A small contrastive audio-text model, trained from scratch: encoder arch vgg, 11400 steps.
Rows from block 2 of the text encoder, named by matrix and row number. Rows with one number belong to one attention dimension. Each number is 128 + 32 x the weight over the matrix's rms, rounded and kept within 0 to 255. All counts start at 0. Numbers have three digits each.
# q: attention query, key and value (stacked) (text_encoder.blocks.2.attn.qkv.weight, 960x320, the q third), inputs 192-255
# k: attention query, key and value (stacked) (text_encoder.blocks.2.attn.qkv.weight, 960x320, the k third), inputs 192-255
q.120:114158135131115098105114124099057132136103135235166137144193086109142160149169121201109158134106090112118086085129205150115156141080140080087107103112163105098171153218114143166126078127120080
k.120:128150202137101161070149104094061150120096205134082171069116110130096112131153121083117096073155114113202157098105144137127059123124095180118072074126124157202110132116117094129065172067084133
q.121:011115157097204093151125152146119173170135149161165130079095127105156192135120180133168078173093181159115150184102154078078114108143142157123140098060126147074158086091064126097226167136157162
k.121:133108133148107055153157133092104083031045172064112102095162076160091090133120152132139122105062164108121093092118142139116133088086027157111098107111111162124137131099186211160151143168191122
q.122:119161103114086177108141140175168098042129115090133092138127114178086070171115118067080156135135169175096132123140141061054220156172121158155084185134111143129111202111171150126099141103204128
k.122:100108161151116104105138120117175136126154157126098051193165130096152184106106118081157222169127086161153102118140164121097106078135220095138168153135144170173075105117169085151143154127050132
q.123:158103139080125167152164150161079157134115076195133160067179152121129108133101129162145093136123108070159094107079132133131087135143129109138098136075136123182160139141166134125112133104161134
k.123:138058155126170168174148180090096111118124147114138174185101163147131118113086138183079171091145146147163113125129102121132189167149101106164093111148099097164103127129122132122117163142102176
q.124:055169133130094111117107115144117144164193069128158129140112148066143152099143106091162159178168184160165114165119100131135181097138195120127162113117105154085106180091137168114169162149146135
k.124:174130101117142156121145056129158073073113133153134123121147123151109106128108081128146092089045090140152104063132158120132098159154075127174139143087093132106136134145133163141117130109118193
q.125:175101140125144180118116129073117102163109111177160096144179124125146118098113120136129126140093162132120116132156116136084095130123144129119103094143133090153168109171107086119137157107087117
k.125:130147085137140075094116162087141120169094162128111160104102087135136174128121091065113098133192141151148108147048114124122141115108151150132116083147111115160113165087142066080117143130132151
q.126:097156119111082087103114166062141101022160140124136123096195099154139121123101124117129158123133132120108136076166116130120156119135152122120123147141094111149091108186138151136097222175144093
k.126:149121138147120170108181152192123151152138169156121143138151147136127190168132111180165102146140129107117068167097112151075073105131190122101163155122117099109127197099196108152161130107153115
q.127:184148159137100157139109097116169120114135104143123135116094115178057140137131115146120194135171077104153083101089142176120136124126095117150134144129173143087161152096199145109146161131158099
k.127:180176115143133167121161113100159130049116144075174096145113159120163134102110109090059142137105153105152119145128093092140139158112104115134121180180111138162164125111135171114157125077093125
q.128:133117150128112141146141095095089107071146125079217061162123060136071203138148143158160133111159150077183136144134147144127141152073119121120145133109177115157150165152146086175075187099124139
k.128:107175163142093101151108182130129129159109127105146152136168149152167123110174108090140123115102088129121106130166141096111162146170169088175127148146158098180092094147203101131175121105101091
q.129:196138175190110161100115149172128169153127138141165149129141094182175146098125110166111123161140089115116135155100088127083108118093057127137191184138129113095085109089129151130126125110130199
k.129:076123133130143069153135154107164119140133136178144120121109152173148121109137167137105128137104075180138170126172098095140179088093101107157172104162093091132167144147142101097143118134159122
q.130:091120123119152100163123177150200143184108123112120102080117113073170144147125145087102121133171090175097098082097166114097117151156147141176208136091134124133143094071092119135180125117078099
k.130:126106112152146109191109077137144108069069110146152189131124089130093106090197132092098074120196154132117125134155109128165141177145132201094069152146105130127096132060099052161146151097169145
q.131:162124114162121127139072128095152054113108071150111188155142110117110104141127166148136112080132152186089122128153082128130101048135108142087150174087121124119146132118141113112138131164076093
k.131:124129140138067138172139177048114165128174146104127202153132080171136157069163137170140138148197116142079127058098093135127141127094116109121158084104078088122145104129143116104077125142139150
q.132:092174128113142119145119166120145126082087171164128147137153134153100141098157125127135100126125105130116138166141114139133149109126137168196137114119148116153161097161214052163072099151138115
k.132:095144094144067122113133117071142092111124136125130190131151094143121141153107090150107086075183151135105098135099077164141127124097097077133189101115133157119195140091150083140159173171092140
q.133:187117127118143082103121174139146093130094096126092140100116130152117080109110145113129125127150200094074116127145127147148132125129140095138086127139115138175161208099107137088136142093116144
k.133:111173070119129135091147131096135120085124129169113106154095097133112156114158175148120110088153158112126177095133148180195127133089113083130131139088135098110151107148152152134173119152108156
q.134:094156113171157159156126145162099136138136206137082127120122131164145118177157133167135189151099062099034124136126135134130148186119099111133105160159124088123067142106078108104101129165112132
k.134:106106104114091081099097168108128150185088159126103144147166131085127114119111119160153150154169163137175129179085075106091169127123110089100187151070165100126154131128081101111152149124124108
q.135:104120150103108093109131123146110096153126133092191144111169108132139108058207101140171120186125110135115098136105143105103122143069169149112131117108096173105138156139113139098111095145155129
k.135:132138149143163139086144085132079132080171140122158107073144152122039095117131214123158159140154133101116137166071150170145121198160150158099097115179116125120105156150079127141146174121130105
q.136:164141109113135153155141088154150170083143148132151110105092145119148131129146097075109124141106134162109175099111139116180087108143145132156160140129108116121178136179166120155116130129153069
k.136:145121095130124087172114082112105083096082112112128129117154096118092130140146144072113097134087158085154081120164107149124048154172180158132146099077116124114183130124138127141124120088105146
q.137:173122142111135087140096123166093101124149125086082091172171186141109160132100127119089170144115113132155061097099090144121121175135102131098124127138127136130109093096110139118135168124157158
k.137:159079128099145148125116124111103081096185148166131113143188124099123132112112175161148133116154165165119087107157072116185120109123148110118165140127114143123065087134148149128124175115169154
q.138:129082127083135116087122131130144090086164181072103143148177199118115153092158097151116117151152144166205108121093145156102145091160151086083168085130141106159111121140140147125136177102132129
k.138:126097133164148105149147128109109126149094107149111137110134118139144146176201114145149124197136164095161155072144128067090131159135146168117127158058164116092094080145129161110124155107107149
q.139:143195135114120129094122087126151137135117104148139120143114102081150095115075083109094159148046147155028144088090107083170102118148111168139127109087109135144180154107177114132137125105181115
k.139:156122062073126117122126174099138089126140128123079159153108128101154149111128143131088143149146122137177108100099135152130101119172169107122104089088151146153122108141121203101126105102105109
q.140:120107085143089085144151111117141111118156100160116121112122139112094139109146122176113163148084128097127116125160126163155179107119040055149143185119133200151114102154114145153129167086104094
k.140:136131120145139166181157147121096114165153139147094183115140112176145148115111128152109126163154086169135146094120079141138193112145153161129055109226063063160113155135125117148099164145161122
q.141:153133090141161105130116140124085070134119101141130128115130058187094089143121125097120107175110127144087164131139148161105138166093119122086126155099134101174151160132120141088136121163120127
k.141:105129125103123097068160140079129150124097121126160119179112119093138106126147134123113082067138123130139107128173125153129063095096126094161115120095151111173186165124146161135099105119122100
q.142:129120128124113135118117101161138163129117133114134160164118104146181105138128108167164159128144101141160136152165185130128144090173118116121131114189055143129078170114106155118108115113100152
k.142:120131145105166148154139120155172110124156119171065080130135135120076136165119147060077111138154146120101171159101118139134111046179207097133172142152206145125121119100144214056166101143105181
q.143:133126129161122167089131096117125120151113136157100111175118142085106165100099127081141193186097140117108189155089154135153082162147124145105141154084117124108162120118106135144159143133146153
k.143:181195172090143134074129169126135143105077137085163147136110149096165162093150175131113165147139104144135097077205109190139216097120139090154127066123044117131104100156068046123104123131151162
q.144:137188104094141074122145192105128130101210123104124083098111150113135161081171149110107158119042103145161156185148105101090126176078103100134139187102099134121138171094097170186072147205063123
k.144:108128163109094109104090113159124138099136159171076172145094174148089089146085106093135130099092127078129121134143153076128132155106177169188118140155127144113076158112079158085089116169098091
q.145:087165147179103145079168158183175161101164106131162126109110127108145096172146104173084113105130181119077080121168102103094111049062097108135157143104118144144121133115160133065052117172149129
k.145:104113172104183146132143141148152079110147167108156101175151165176137144122166118148133154110149119141172128137147154190144143088108091093114162107107121087138084131124143123137142154138098094
q.146:163088111198150057131121074164114126136109129171165102107095142183100206150133129178185175177160119140125137113115102121140133121123147096116131153119141073151121058116140102108128078131138147
k.146:131173169073081106129090139146175082140109106118164091148168153208044104123108136145068160126103112097115129128133155099088116136132115127125149109107125111096168137149119139164132123183121133
q.147:131151149159148061104126156101152124153184102121106107144124169149151142096168116102156105105099124169093139143135160139064177129131126115111099147159118119133134089175101108158139182095152101
k.147:221125116158100164115142124110126129156116135145183148110216182145131104093130147103132155122132167134125068098113131150113185098176190103138147117197050127129105174089123116083129116126111142
q.148:131130142166151156083091113098102117109150156137104137134140078136121171128177135095153052134113126107120153169172104168143160058148138141101145154090182158149124126178145157101189098119139090
k.148:130120116162151221120102114134123120150087140120139137118148119080120134138174140098121103171145126099155153091127109125107126141136132129101140178073126167134196084108152122134147145113120154
q.149:121102132169106176132166140122132132202128107121150083102074090092141115091106092134106154104125087181148137099089085163164135182163145099095152121148111131113044076174095081115195127090204114
k.149:146119109142096152139163143122134130135128125094170186075172150119127150129069163163092153107143112177154133169140139112145161140118182090182143119119123179136069193115141070141130133184122186
q.150:137124119099187088115091100154178146157146099172066154133152149193162127118071182105157167152093113178140138097105133133070105163115125146097069135183088044116146090122141104105070125162135173
k.150:197122093065063117125132086128144125124101099112096145108146148129077139061122180111088142128132106166168089108134135083139166144111121116157107089165110121181079125171074114147106112143107087
q.151:121138134076088107135143131093089143165124123108078090157115135181158138146105147076184114137091166117151157169117102157162182107082083135143158117109178089083131148147155159135099105114111127
k.151:047089134122192140117133123121134172142121117079117100153131063126163065112136132151091102159128086125163108157108073118127131069122111181143135162143178077109077163106081159130101115136124096
q.152:144182089120078121110136147107105112126100178122155118155115187148113170111140156137142168143104141094145139129104174077063116129148190098088129117153145087130215125160134180173120099098108150
k.152:105123157102124156113147161085156137153157132094133127170145112053184129086158176140123091122113178119126135081156139137129098148117124138089116145062168172136135137099162139156160110127158139
q.153:104118117118193116122166105088156143146115108141134163170141108121114087153109132106085143106172161095136147084098116132156063123115135135114100095112150111156146133133166141135122127090144100
k.153:098123101162136181082174099125108125119131101109144153132126085111118150112117175099078123129125134160170157147162085144154097083143134093131142130179147131163080097152128141183147171151127104
q.154:095111134084157124145147143123097097110125121122156056082143123107138097104179123137133144165087140113012141122144106082091152118105184161164079119121121115129134126123190122109177148205091148
k.154:112130118120116138146112101170157156109089147181124175149078132140146154127148044142165089105098067098099122106178088076161177122113112143140148173133137136083155123131129149046173204098165119
q.155:128130118176112124084140115166155147092156126094189116136148154104106134131156124133096119114134119075108101128096070135096134127148110116117092117130084114135141115102132112145103149116123096
k.155:120175124078104084155152173137181129091139182145165150126108106169103087131119166168104168111145080133119124171103121137074138111125111101150142081082130127155060180119112128107123099164095117
q.156:159084189150075071060180160159149088158092154202172140122125167132149111094087117145162092096139124162154136121141128112100098135083127132126137137158103142157126127098135108117126135146101166
k.156:195137075142088177164174144087138139073095117091115170123139142106173164177125165118150069091155182144182105156116137147143119181134190168077047109116134141111170095157158107088144140106141196
q.157:143133110073073239048148125054103095075075193107088108177111149161074139089148092102148122148110098111080139146075135076121114114131114149183177157148162165138083214106091192128133073119151153
k.157:143143149132173166122073073073107145109149068196124121164067154093172163164179072103163089137147120081092157112255075145168100144141112141115195171078111169094176131139153165137093184091177109
q.158:067165071077151104159086128128099098133157144111114090134165135146135176146136192119151162094097118086133109126171145139127146087154138122125103123111151133121147118194111158127162101110113119
k.158:112155159056103086131073141112117137145143128110108126119109117125184154058154138175042150134158119093184112100127150082129157073128110147105105164146129158129110093113134147148183113084214107
q.159:109138128211178146079142085129129126136119157136136109159125113123105126143113191152116144150145106138164120128080147125113121137107102132102106191122126111178126077128170137185091094114151104
k.159:175096177085080138116165129156142114173121131116138085103138122127096135138078145089150180106157146159144118159066133097104155124091170096127170079123095128187107161148087138172106083140117142
q.160:080121151124116069152165100090122123096059125152159128132092113111146099121165138113106127096160097196111067131109090130101114148080102128040172096163164102065142045197166093119135160161133114
k.160:126161134132149118216086041074118176128164141099156162131182124162117148172154116164063116142126127115119094133186101129128137159110114133132166171133107110148123097182145198130056141160161121
q.161:141135088117155121176083143063120085188153117107110106118104137112082113122120108166108126147071115125099097136145136159102124131098176094141186161150092166133122137133199160161131093185139121
k.161:124137155111123151139100147114107131097109100143154140117109127116072151058134137112134150103149098145117145162151130109095122115185119109096107122127112053143135132153097115144117171140126150
q.162:126106118153124125138103135161106169080042108114121160114121149151120111139165125135146149123111100136169146138145114124190114133177217109187118140135134079146145095117177112110037131172109145
k.162:123128143099192085124148120135120123135113109116146144128106141106156051145175108141135127129132101189089149160135155113132203120135126133131105175104166145124134138177144121088099081147175151
q.163:098110146161090073149146108128089123123135121105124145096125055116153147160100150144103176107162129125139128125134118146163141153116115082166087099152141118119122170112111117116114071109111167
k.163:110150146180210134077156151104189130147128134193127127116166172086151096120139121146061097097129160132122121109118142101092143080158112105141122213117121123173130108140115094091120109137162117
q.164:163078127093178097148076117148143104171144183131107134119131171127051078135090135104114087130102101145186132136144149082122173114149171167087091119161136214157122132104170133123158146054181070
k.164:086109141129156087122168107125114153164149149112052129107065075131071112126074114158205124087158108125127137088156141166155154139065119086142135153092112130175105159194141093120110116070129152
q.165:115118129152166162153084118127148155155133140108121119108138102111142141157142139138149142149108101118131100156122108161101165099103110139100078146116137117121173079131111120117100137081049175
k.165:151130143167149082155148140136105129114128100101152121175097148170174090131144190188154139100119098125171115111152147153101212147112121096138106173159132147148134121162138087169117156148164113
q.166:115114127172157070163125127158107089159078119137105138188109156133098117147152086182173152124088125130081129094167089110151140121134089144098185174173141106153125065128155158171144136149134093
k.166:122064141079189137111129143172120114078128145039171128106098162138112143121147134129166110115086073126135102123181138125171140087148122111077122112108076094166135164116124142120099173095112097
q.167:158186160134130108117145159148151177131086126145178135160195073125127116145087134170154147085137136165084150078117181155169132171137174156114157138161122146094146134123108135113079133121130161
k.167:055150153135097174155101204117106092099115191134145139153130077074060140115225079103118198146124106134096156135137129104181067137138148133068125106106140158131101119088120173074085114127077099
q.168:120062134140102126164137148060098134203127174107148122149052092139142141065103130124126059101174079137158128150113112154144126131129124076166131127139114135125135115098140184133157139135099140
k.168:131103118093125089118132117149155117124115133136195144090092142100149152116133129132152132169084105075085116179159130088124139111193146159096170181101179089162164100159161089087112113131127093
q.169:112196113138126115151087129151092104101191160138138156126116140106129114175167107136142123120126184122072170142183191129136180108138153133141162107137151121091120197127113173125127127054105130
k.169:138142100129117141139106139133105128105117118050127112142060111111114120092172060120104118072166164122105127113102127132108081166039214170123122087096124183133149106132107108134136134156122088
q.170:139097116152091105122159156106117102132156117130125136129104134120145117105093082126086138093128124101116140162157145202134163124108143129161123136111142110095146176097094176121112083065126104
k.170:119135129115107089121146143148122121154122091102141154100090116079141103089140110143112105113101151144081136094157125114134102150175131159145135142120132164160143169178099151138151131122088112
q.171:137139129083122113113077118145134117133165126120126194098152113099124091115116153159131112144109075188148119158109138125151139117083189148117141160089138180146162149129216124102173059155129108
k.171:103096118168069111081130142169132082098148129116143106176081103151060105119120140106147178099135137099150145138120154176130177154107112096160162169126079144119109149105099074116105136179160115
q.172:129075151088129143100135167114156140142101144087072144129134094120181149085091158119106064066138133151151188120123139125142106113129174073149126126170092179154087122083097106123132147150149103
k.172:199100137144157121161113072118143146157155122146163110128100134124166043076076109092083086108092138162113127130122084128122109086132161152156148125092139112152141178196122142103156093160141088
q.173:172184173135172112073096081160122171175141148108143128144180097119116110196110166173164128138145115132115126120119153100194101135133181150143119046136096104072031128111115151100135086148130147
k.173:133088129161101166122159131117120138133077142155133108093152108106142176165056112205104128180151146166168146124073161113166097127114144150182160134064078111172166115147100151072082147132165171
q.174:127140080089102117093110137094159128133147127164136135109138145138127109113127142123128117113159157130140172199129134079120160152122167130125107113129131120142159118154117128146083151033164137
k.174:170173149175108097117165184126113141117140100135113134130074074117122095112150142131146119121164122087136177113170103141103111104051146169130116064103087182175128146159117097097108108170184166
q.175:107084125148128139102140150165079163089099148104088136113137130124119111148094111115097146124192134112069161158125154130134133128106096134161137141117094144199132152102152146114145117144123112
k.175:128075164159109083088132092129116158107182165146089157192179155104169130142162108137131105117142155092109110136156157068152126133166101131154151173121155147128177163097100102131165144124141126
q.176:063156070139162115105131125150100148183101128138114095135102122094157150182182093139113153150112096100113105112105095129165109160153134141154134094122176104110072111144094092113126078191116071
k.176:087169119104118110145211138133139101178110175082101192135202122140084180094180123142143170051131128191036123053127177118129096193169055102128124106139117116114189163128117103105104141105090104
q.177:139151152050143167136122152192106202128184125136037173066143160140045082136091128113080106146137215092218124117113126171125174097150174064034104142145156089113133133107152118038087158183189132
k.177:175131114142095110107152162133078133062099149124097081106191105169190142094191137077107167157117189102061115106071113134130133165169100175055140076124153105135070166145146200076158080143148156
q.178:132116189144146101127058120097134177149091101151140153093120171142081149172138115050145108183129145109133143170135143126204151116098095121113096165137048083115179103133121141053132152037134125
k.178:080045092123139093155086160119150147154116143092133166133124144115151111114104094151086115113148155101144111116134166105086107085124085100145099123132161159150114139112183147154117105104177193
q.179:142140119110095149177158137080158132160120157125223147118106075132135117107127182146142186139131097126137124145081133124103111126140102071100099103104098112084151124159129106118116104129135157
k.179:155163111122181113107116129132161106114116112165109161155128134104142080126133126136126124095146139090113167093127159171125112157116117104102159103091118167130102119068186145122142142142119098
q.180:085109124140141134161149115122144123120150184128111091142174137095159129195132198152115092130141150168092125093109138135127127098098116126189146114097091094207107117106129127089119095147171113
k.180:152129090114158113149113114106162164172119150116090136155153131164136115089167132141084113117119151136115082143091131097145125070150111100149137069169140185123124186124160163088137107153127111
q.181:101128150107137112137067144103134138153139158138123078114128115188150160136126128030100126163117197121160160110110127127206136183149134158110113090124144150086120134187118163177106122157091102
k.181:160094102143100139167104121164133118146136137145109132106111125066130119117104126110135084141115144095103175152098142124216135091135106114092085100141126129157122075103087099120089121139125108
q.182:140161131150128063163127138098120163144160142098155076133119135110138134100129121087115092127095157139173143173120146151165134112089154130147148118139154150100159084161124139114138129135161141
k.182:114105121177129132140097089101119117128102146145100129090120143132080110076121163148134124125136086125145129150144100169099097083095178138116106095174184124154162127152148092087127158175107149
q.183:123192148127165127113173142127198122112177122162172114172026092104139106075094116111176199166167099150162161045128088064105161175100145177094165110122109184147149140095099133159126062137151147
k.183:170195144137124187093084167113128109092166152169147143090142198144115108135147100093144088038083109087114138140169151140097126114060122122160156109141151120134167119136148146131099115141149152
q.184:104124106088087118135111145177137133133129108097101058140166159111117166128102157088088093092130188112174107087099125116170151101168078098158114159150113153136120136151150143098119092129087117
k.184:140114109109162102141137126120111131153117171113130066116105133111094070082146125126163161164104135162156142127103098147158115106121130135102142134158196130149104113126060134094132122121121112
q.185:165162156173087155074161106083163068150058170225095062131091109139111115116125139179154131163155119119087124073052146171147132121083073117185159083108060117165075129154118169132080174102057101
k.185:161113157148165109057171150189119048133143118164167133110137160136224162111222114117154171217120118121034186127160092160074199160159065130173140212065168114128156122142185125109107166130205163
q.186:205063169085094128104158121122147175070090129098177111169077118092131097106113098131153156131157039177089103098093077132112147143122116154133145110090069166124108188089134097128123126094034157
k.186:128152113130191139135130115133102126127142125190142121092152168146143121100174132137145192124145126138124153157141098149094157144113149122099148186169177117151139093146150143159110150158238159
q.187:153133106152142099172097104114114154133174137178157113158106153120165146062110152149130110093090129138112135120130149123126172098103148147144189120048096149100083142125155134202133112147100168
k.187:133106084138164160135093143110161101167163090105121115134156135118168171120145115132162114126126116163144123105081117086141099130061127143103152088164109126129164129159185092131082144175141169
q.188:110153103149167104122164107155143106127099133145192103141121098095121103139128119134095115159128135103102129080130104099093075113147152076135160103113101137135196109084140171175176130129125132
k.188:087116126131140136132134099130124050095132099085141168147124147140120157123146165125158117107066141112117119092216188138125081133103168088154144106087100166135120158097101095111131111125076092
q.189:064093075170116101132126126095135165149142174056192113087180118079187154169118167124137117166077074116114164167099126134067141103109146066178103089122065142119102106169162054175151063151187125
k.189:127139127080117109181124121152176116126112143148146134180126083068130088121103160175093155141152162175152193135092203152133065114120141112117110096129121141093147146088074103137158064077067119
q.190:086156159136138135134151183093148134134132156104136138126151096108095138125109141154125080104106156163135143061095103120150140145107164120110111118198137069145182149132174158096133152129125097
k.190:134115128109214115131080089127163136113121177132134170130106142149148084129140105129147152158089126119115095137112153133174142087142168117112107132105118115132111111134122178107120119136177073
q.191:148161073129133177105117124129083120153144143149115084133149126165088078137101128103144135110115120108123131144110166150200125147147084106107145076128118148100196101156107127138134183114134145
k.191:153102136131179134109156141142119122128149122139144137091167102146097129113207102085152151173175127149128116112144111146107137133099147115152074164133119096188114100127120153090134118089159109
q.192:124133127115119142171137148165154113131076156092142147107079141125115115125116086082136114086154113099103176125136104126124147105152119091135117107145157093187086145142114152138086081106116143
k.192:117126161116109109183105170154164166178156192137114172135071133136167150154114162152133128121131115135151108097120123128127087122141105108100174087150145088133114140099078132175121132173171110
q.193:128118196153170100153113164135153108101165133166117125075201140144136138055150118146111134131149103108077116146099095140114110123131178149149160146051103119108148129070144104133159118087202133
k.193:169121068169131067155102060141077135106074153120074069130112090131130115112110145115135140151123129106119130171177184184148215161141100159062125161127147123139154081145153114168162128108115170
q.194:090144170108137101157146100048127135134096094125181165120106101133133126197120116099179159165114115100106126094141140145152114135111129127141168120146159136153079091145113186098134116157066163
k.194:092105157138095093162148158136162127107194127136137117143125138147178081096174147145107151191162111141102096076123123111076111174164091078157108087123139106158116162130084150161154158125094120
q.195:130137131121127078080148160093086063059136104179216156117109092144089074127189127097153161155094138133087079180145149192083155153153078126126179134207117116069194142127152110164141138157175209
k.195:096110173091130155184167135146099116142125131146092167148163147137115095104088057122136117120174150090137194115115141144077075144119136183137143085100206103134068125163137188108158137077104064
q.196:116096143097101153151107118102114079142142145220129132074092172099127112101151157137090099111164136162101137136113142144123167134113112154167143123118150166157147089147130073134118182186112135
k.196:150149130114136156141150142166140090154108087125077095114133080140122152130159102136158125104132095103156165186162129147103108152103123134126097059140179164085140161172090100129107153153104138
q.197:109073096132194117138141156075156155183127090161150155074140141113122142146142179149122109065144113120134038088120140138108168208162107150118105126073116111127076152117170118138124147135090145
k.197:096199120135169133121122138117191090108135098117103153151128157125170115164153153171171124156159120109154131115138153124121133132146119173143123050151119132143117155091024138126156114139116123
q.198:166117097085118165118181106166138142154096143064124133176155105131174166160101152157111142147142127145113142117157129106203132138105128117106146103176129087132142125075158083103101126121095123
k.198:119135176112076119140206105108104124121151205195136089117123106134132151130106193125141126095117088153121116159131122108084119114184154137161152115153137096162099106173127134166148144122107070
q.199:090165107120104097141110163155151131132107122136136135136116089164145135123120178161141105161155095114107099064144104120158163081140151093125135092087109151147116127103132172151132145172123157
k.199:104129140136152137138121158164119137121155094130120142109121111104137121151144159144136140171105124144150147153091120107074095136100168147137144144136123075233202166114102130098095131140113085
q.200:092163057097110111158147084132192117107117102151117180188158144115122121148131060132100143146128142093127137157124095109156071102129086135124154178067133137079096139077107115103089143155128139
k.200:143115071140104078158171076153106052145133086130117153101101109125112097084189195128092087149146163077157085094117129114135121098078106086132199090124168159142207134118052200110078173140132087
q.201:175132109148070074142124090117086130120136130200121137137110146179167104075070151144161119104211154128150107152125143110147161174143115131123092132143156117107104093133137141105128093061155094
k.201:134154114097129086113135170108140163123159146117129102174108087106131081110129132191142185108119124054214149134120133146153136144061115122144091123124118108090151086147094125092137096128116141
q.202:140167048138133114105136100158093111114095103151180171105127132100153107161109096172130083136176093206141111095108133146114078064184137172144115156099185152064106109126143139171126118125161107
k.202:097137088088104101153122140146068117102069073113153135110120143177148111150139141121110141153098152115120124082164151097082086116128125123165144146150108153157110181089113118165104171141142153
q.203:127130179114133114123104195115149137120163094135161223095162083118127154107125113133123119087156200132137154091134161103106142080106134115172174116096136094112180110119092102192111111101132103
k.203:142111097134154073158160159175098147117180136146122074157134117107096106127200134136077145130072139121138160082157076131103128109051113063112127114130134122101138112169126140084135126177127181
q.204:116096140095120083109120062155127123121161156129173158121065068082136124128119179144145122114149113129155150131155135139150155095124096083099147120108142128093203128123121092136147124104069179
k.204:130064125090120127129148118142131170122107146121130051124127126115144186117127149109143125112113154104121092135156188142114145144121119112165149183131045117122114105160156180154158139087101128
q.205:150144128134150136125120133079109127179129072126144120118063119102108157097076152107136099139165089146145089073102169154110093165100162172137120059150111118149088146144136135151105105126091126
k.205:125118106152114162145200136109109178183176131118097157184098139153141107210119114154125156157156104143104161102115133106080077069124134145133130149150105135188142168097099121124105123149109146
q.206:149102166135181079136177163089120104081162129236136140173214142104120133130070155150082165080132144127166130169141152126106112126133138115103102161059151151124147187119135110097089115115157067
k.206:187189106129148118137134088168096113117120110122213162142094147151069098152093086145146082149115165137088130130103111086115138124082178079156177207120167125055113117182117143113104209096132117
q.207:129095125113096073159129158153086111189094107089134185118149146139132148210037149106094124106082134160189130125114175144107124120151118104122175093129135084098110148150109107151118063168151160
k.207:140118144148134119070177103107108068116164148118143081115120158126145119108094157141137128110086096085064120141108113148101149106124061130166128131126100146112067088147119112164147122122143118
q.208:146193107188163130108103107168151122107156108187160110153126126125155134122111093166083148112102122054185139140075035129099106129151130063154125153125074184136056112142094075109101112122164070
k.208:135168142126152123104143145211203070108103080119143121134083122147127150177161203098163104160156120094060115146134076155054173190179148141191108131134109112174094146151107158142186156127122169
q.209:072124133144127139101144167093116173117096129144159118143130160099124166102136117138130133108123115120113080137177152153091163144104188152149131136128074085168118105113147111158087122065087149
k.209:094131085139157094145146091162103194147185148144129135125141078156179130107096125144130141127167141158128162124105137119149153136133133126056091111147104111085135178177127112092132081114110170
q.210:142123154147101116138070096115171203113141132153144176109140121095094128131173099066116103078150177188113142144137133140157160124150155143135124115081129131125204160125117187113129188141115168
k.210:124135099125171083160152130175122185100110086096116122045129134097125115101149126125138119137086113137154104174143084060093132175124143131120181090047176095129127133105146114125099132185114121
q.211:157170118151136136123108160199076107143131121135101123108098110157149147153112155087142132151151147157144149121155067185116138133142110139093172159122153174102112133104122125164183160133117117
k.211:085131168137127139116166145109107073155157152134152135125128108139152087148170157137119156080181129107128152159155101092098087125151145105139067083160080130196114150140136127091170112169136133
q.212:141126105170125152104089155130140109127128132146137126166144129142122118126140180162096156077134104135105110130112123121152110108119150136193087113084088156109071107110102131124140139159081133
k.212:103114146131122122170103144104119104132110076126158166154136096138134078146113133108108129140133145128095161101140133175110098140167142184168151159165154126073136192176127103138099092143095078
q.213:141175122116121134102143138135151128149099133144103138141152089132137145163115133162133184162126152104117158160149154132121131109114114126068160085151186123143123146142135084144111119153169112
k.213:112129155101139162151139158110103133099099143141090131045130128146120189128113127154115098167101119151133153112136116136127103125085073062136135127135128096129166159071145116107106150145123127
q.214:119129155112109156140104071152125125094108139081076092106081141135151130124134125072130118115138144110148193086107141135121126131156145194083166143147151155092122072109132159163127125122145126
k.214:146110149086151239133147129139117105113112122135164102092132129063118107175102100142105139082123128092110137134150132167079076111152128083103092169132112170133093118143178176134110107063120137
q.215:096166143151128114075133123147102106162147140165104108129119119085092138093131106162151133128130194135106146092133161117132107131157091128078129180131162145187166139104066122172125090115172129
k.215:050141144139145116128149120094151192140129142104126119126147130170118152107165150112139092171096052072191123134177110091056196124119069068125174154083155156085182098131114157139160133119136109
q.216:112091094123152100115136136090147132098076137149165077140061143085113143139095105135110153063105065089137121134102121166104114197093091152119129142022160104167122112148117137146091098112157136
k.216:088114090139182206119138157113138154122129110141133089080143130131195160136056065063118128138080127174152186159118091154165099114143150123153111115080129170103148090149144116164170143140130182
q.217:159138121098200122190045173104103170122126076149133126114184141095132062082157078117172123081159194103141140120142151154163161142105125151098172088104107142105128141122144153090078071139096122
k.217:134071163077137117207123129132095149112152136160109081165197107164142091176136128070175162087141082158173121150097188199111139094167095114126065134115207101130153153115155094153084131169131122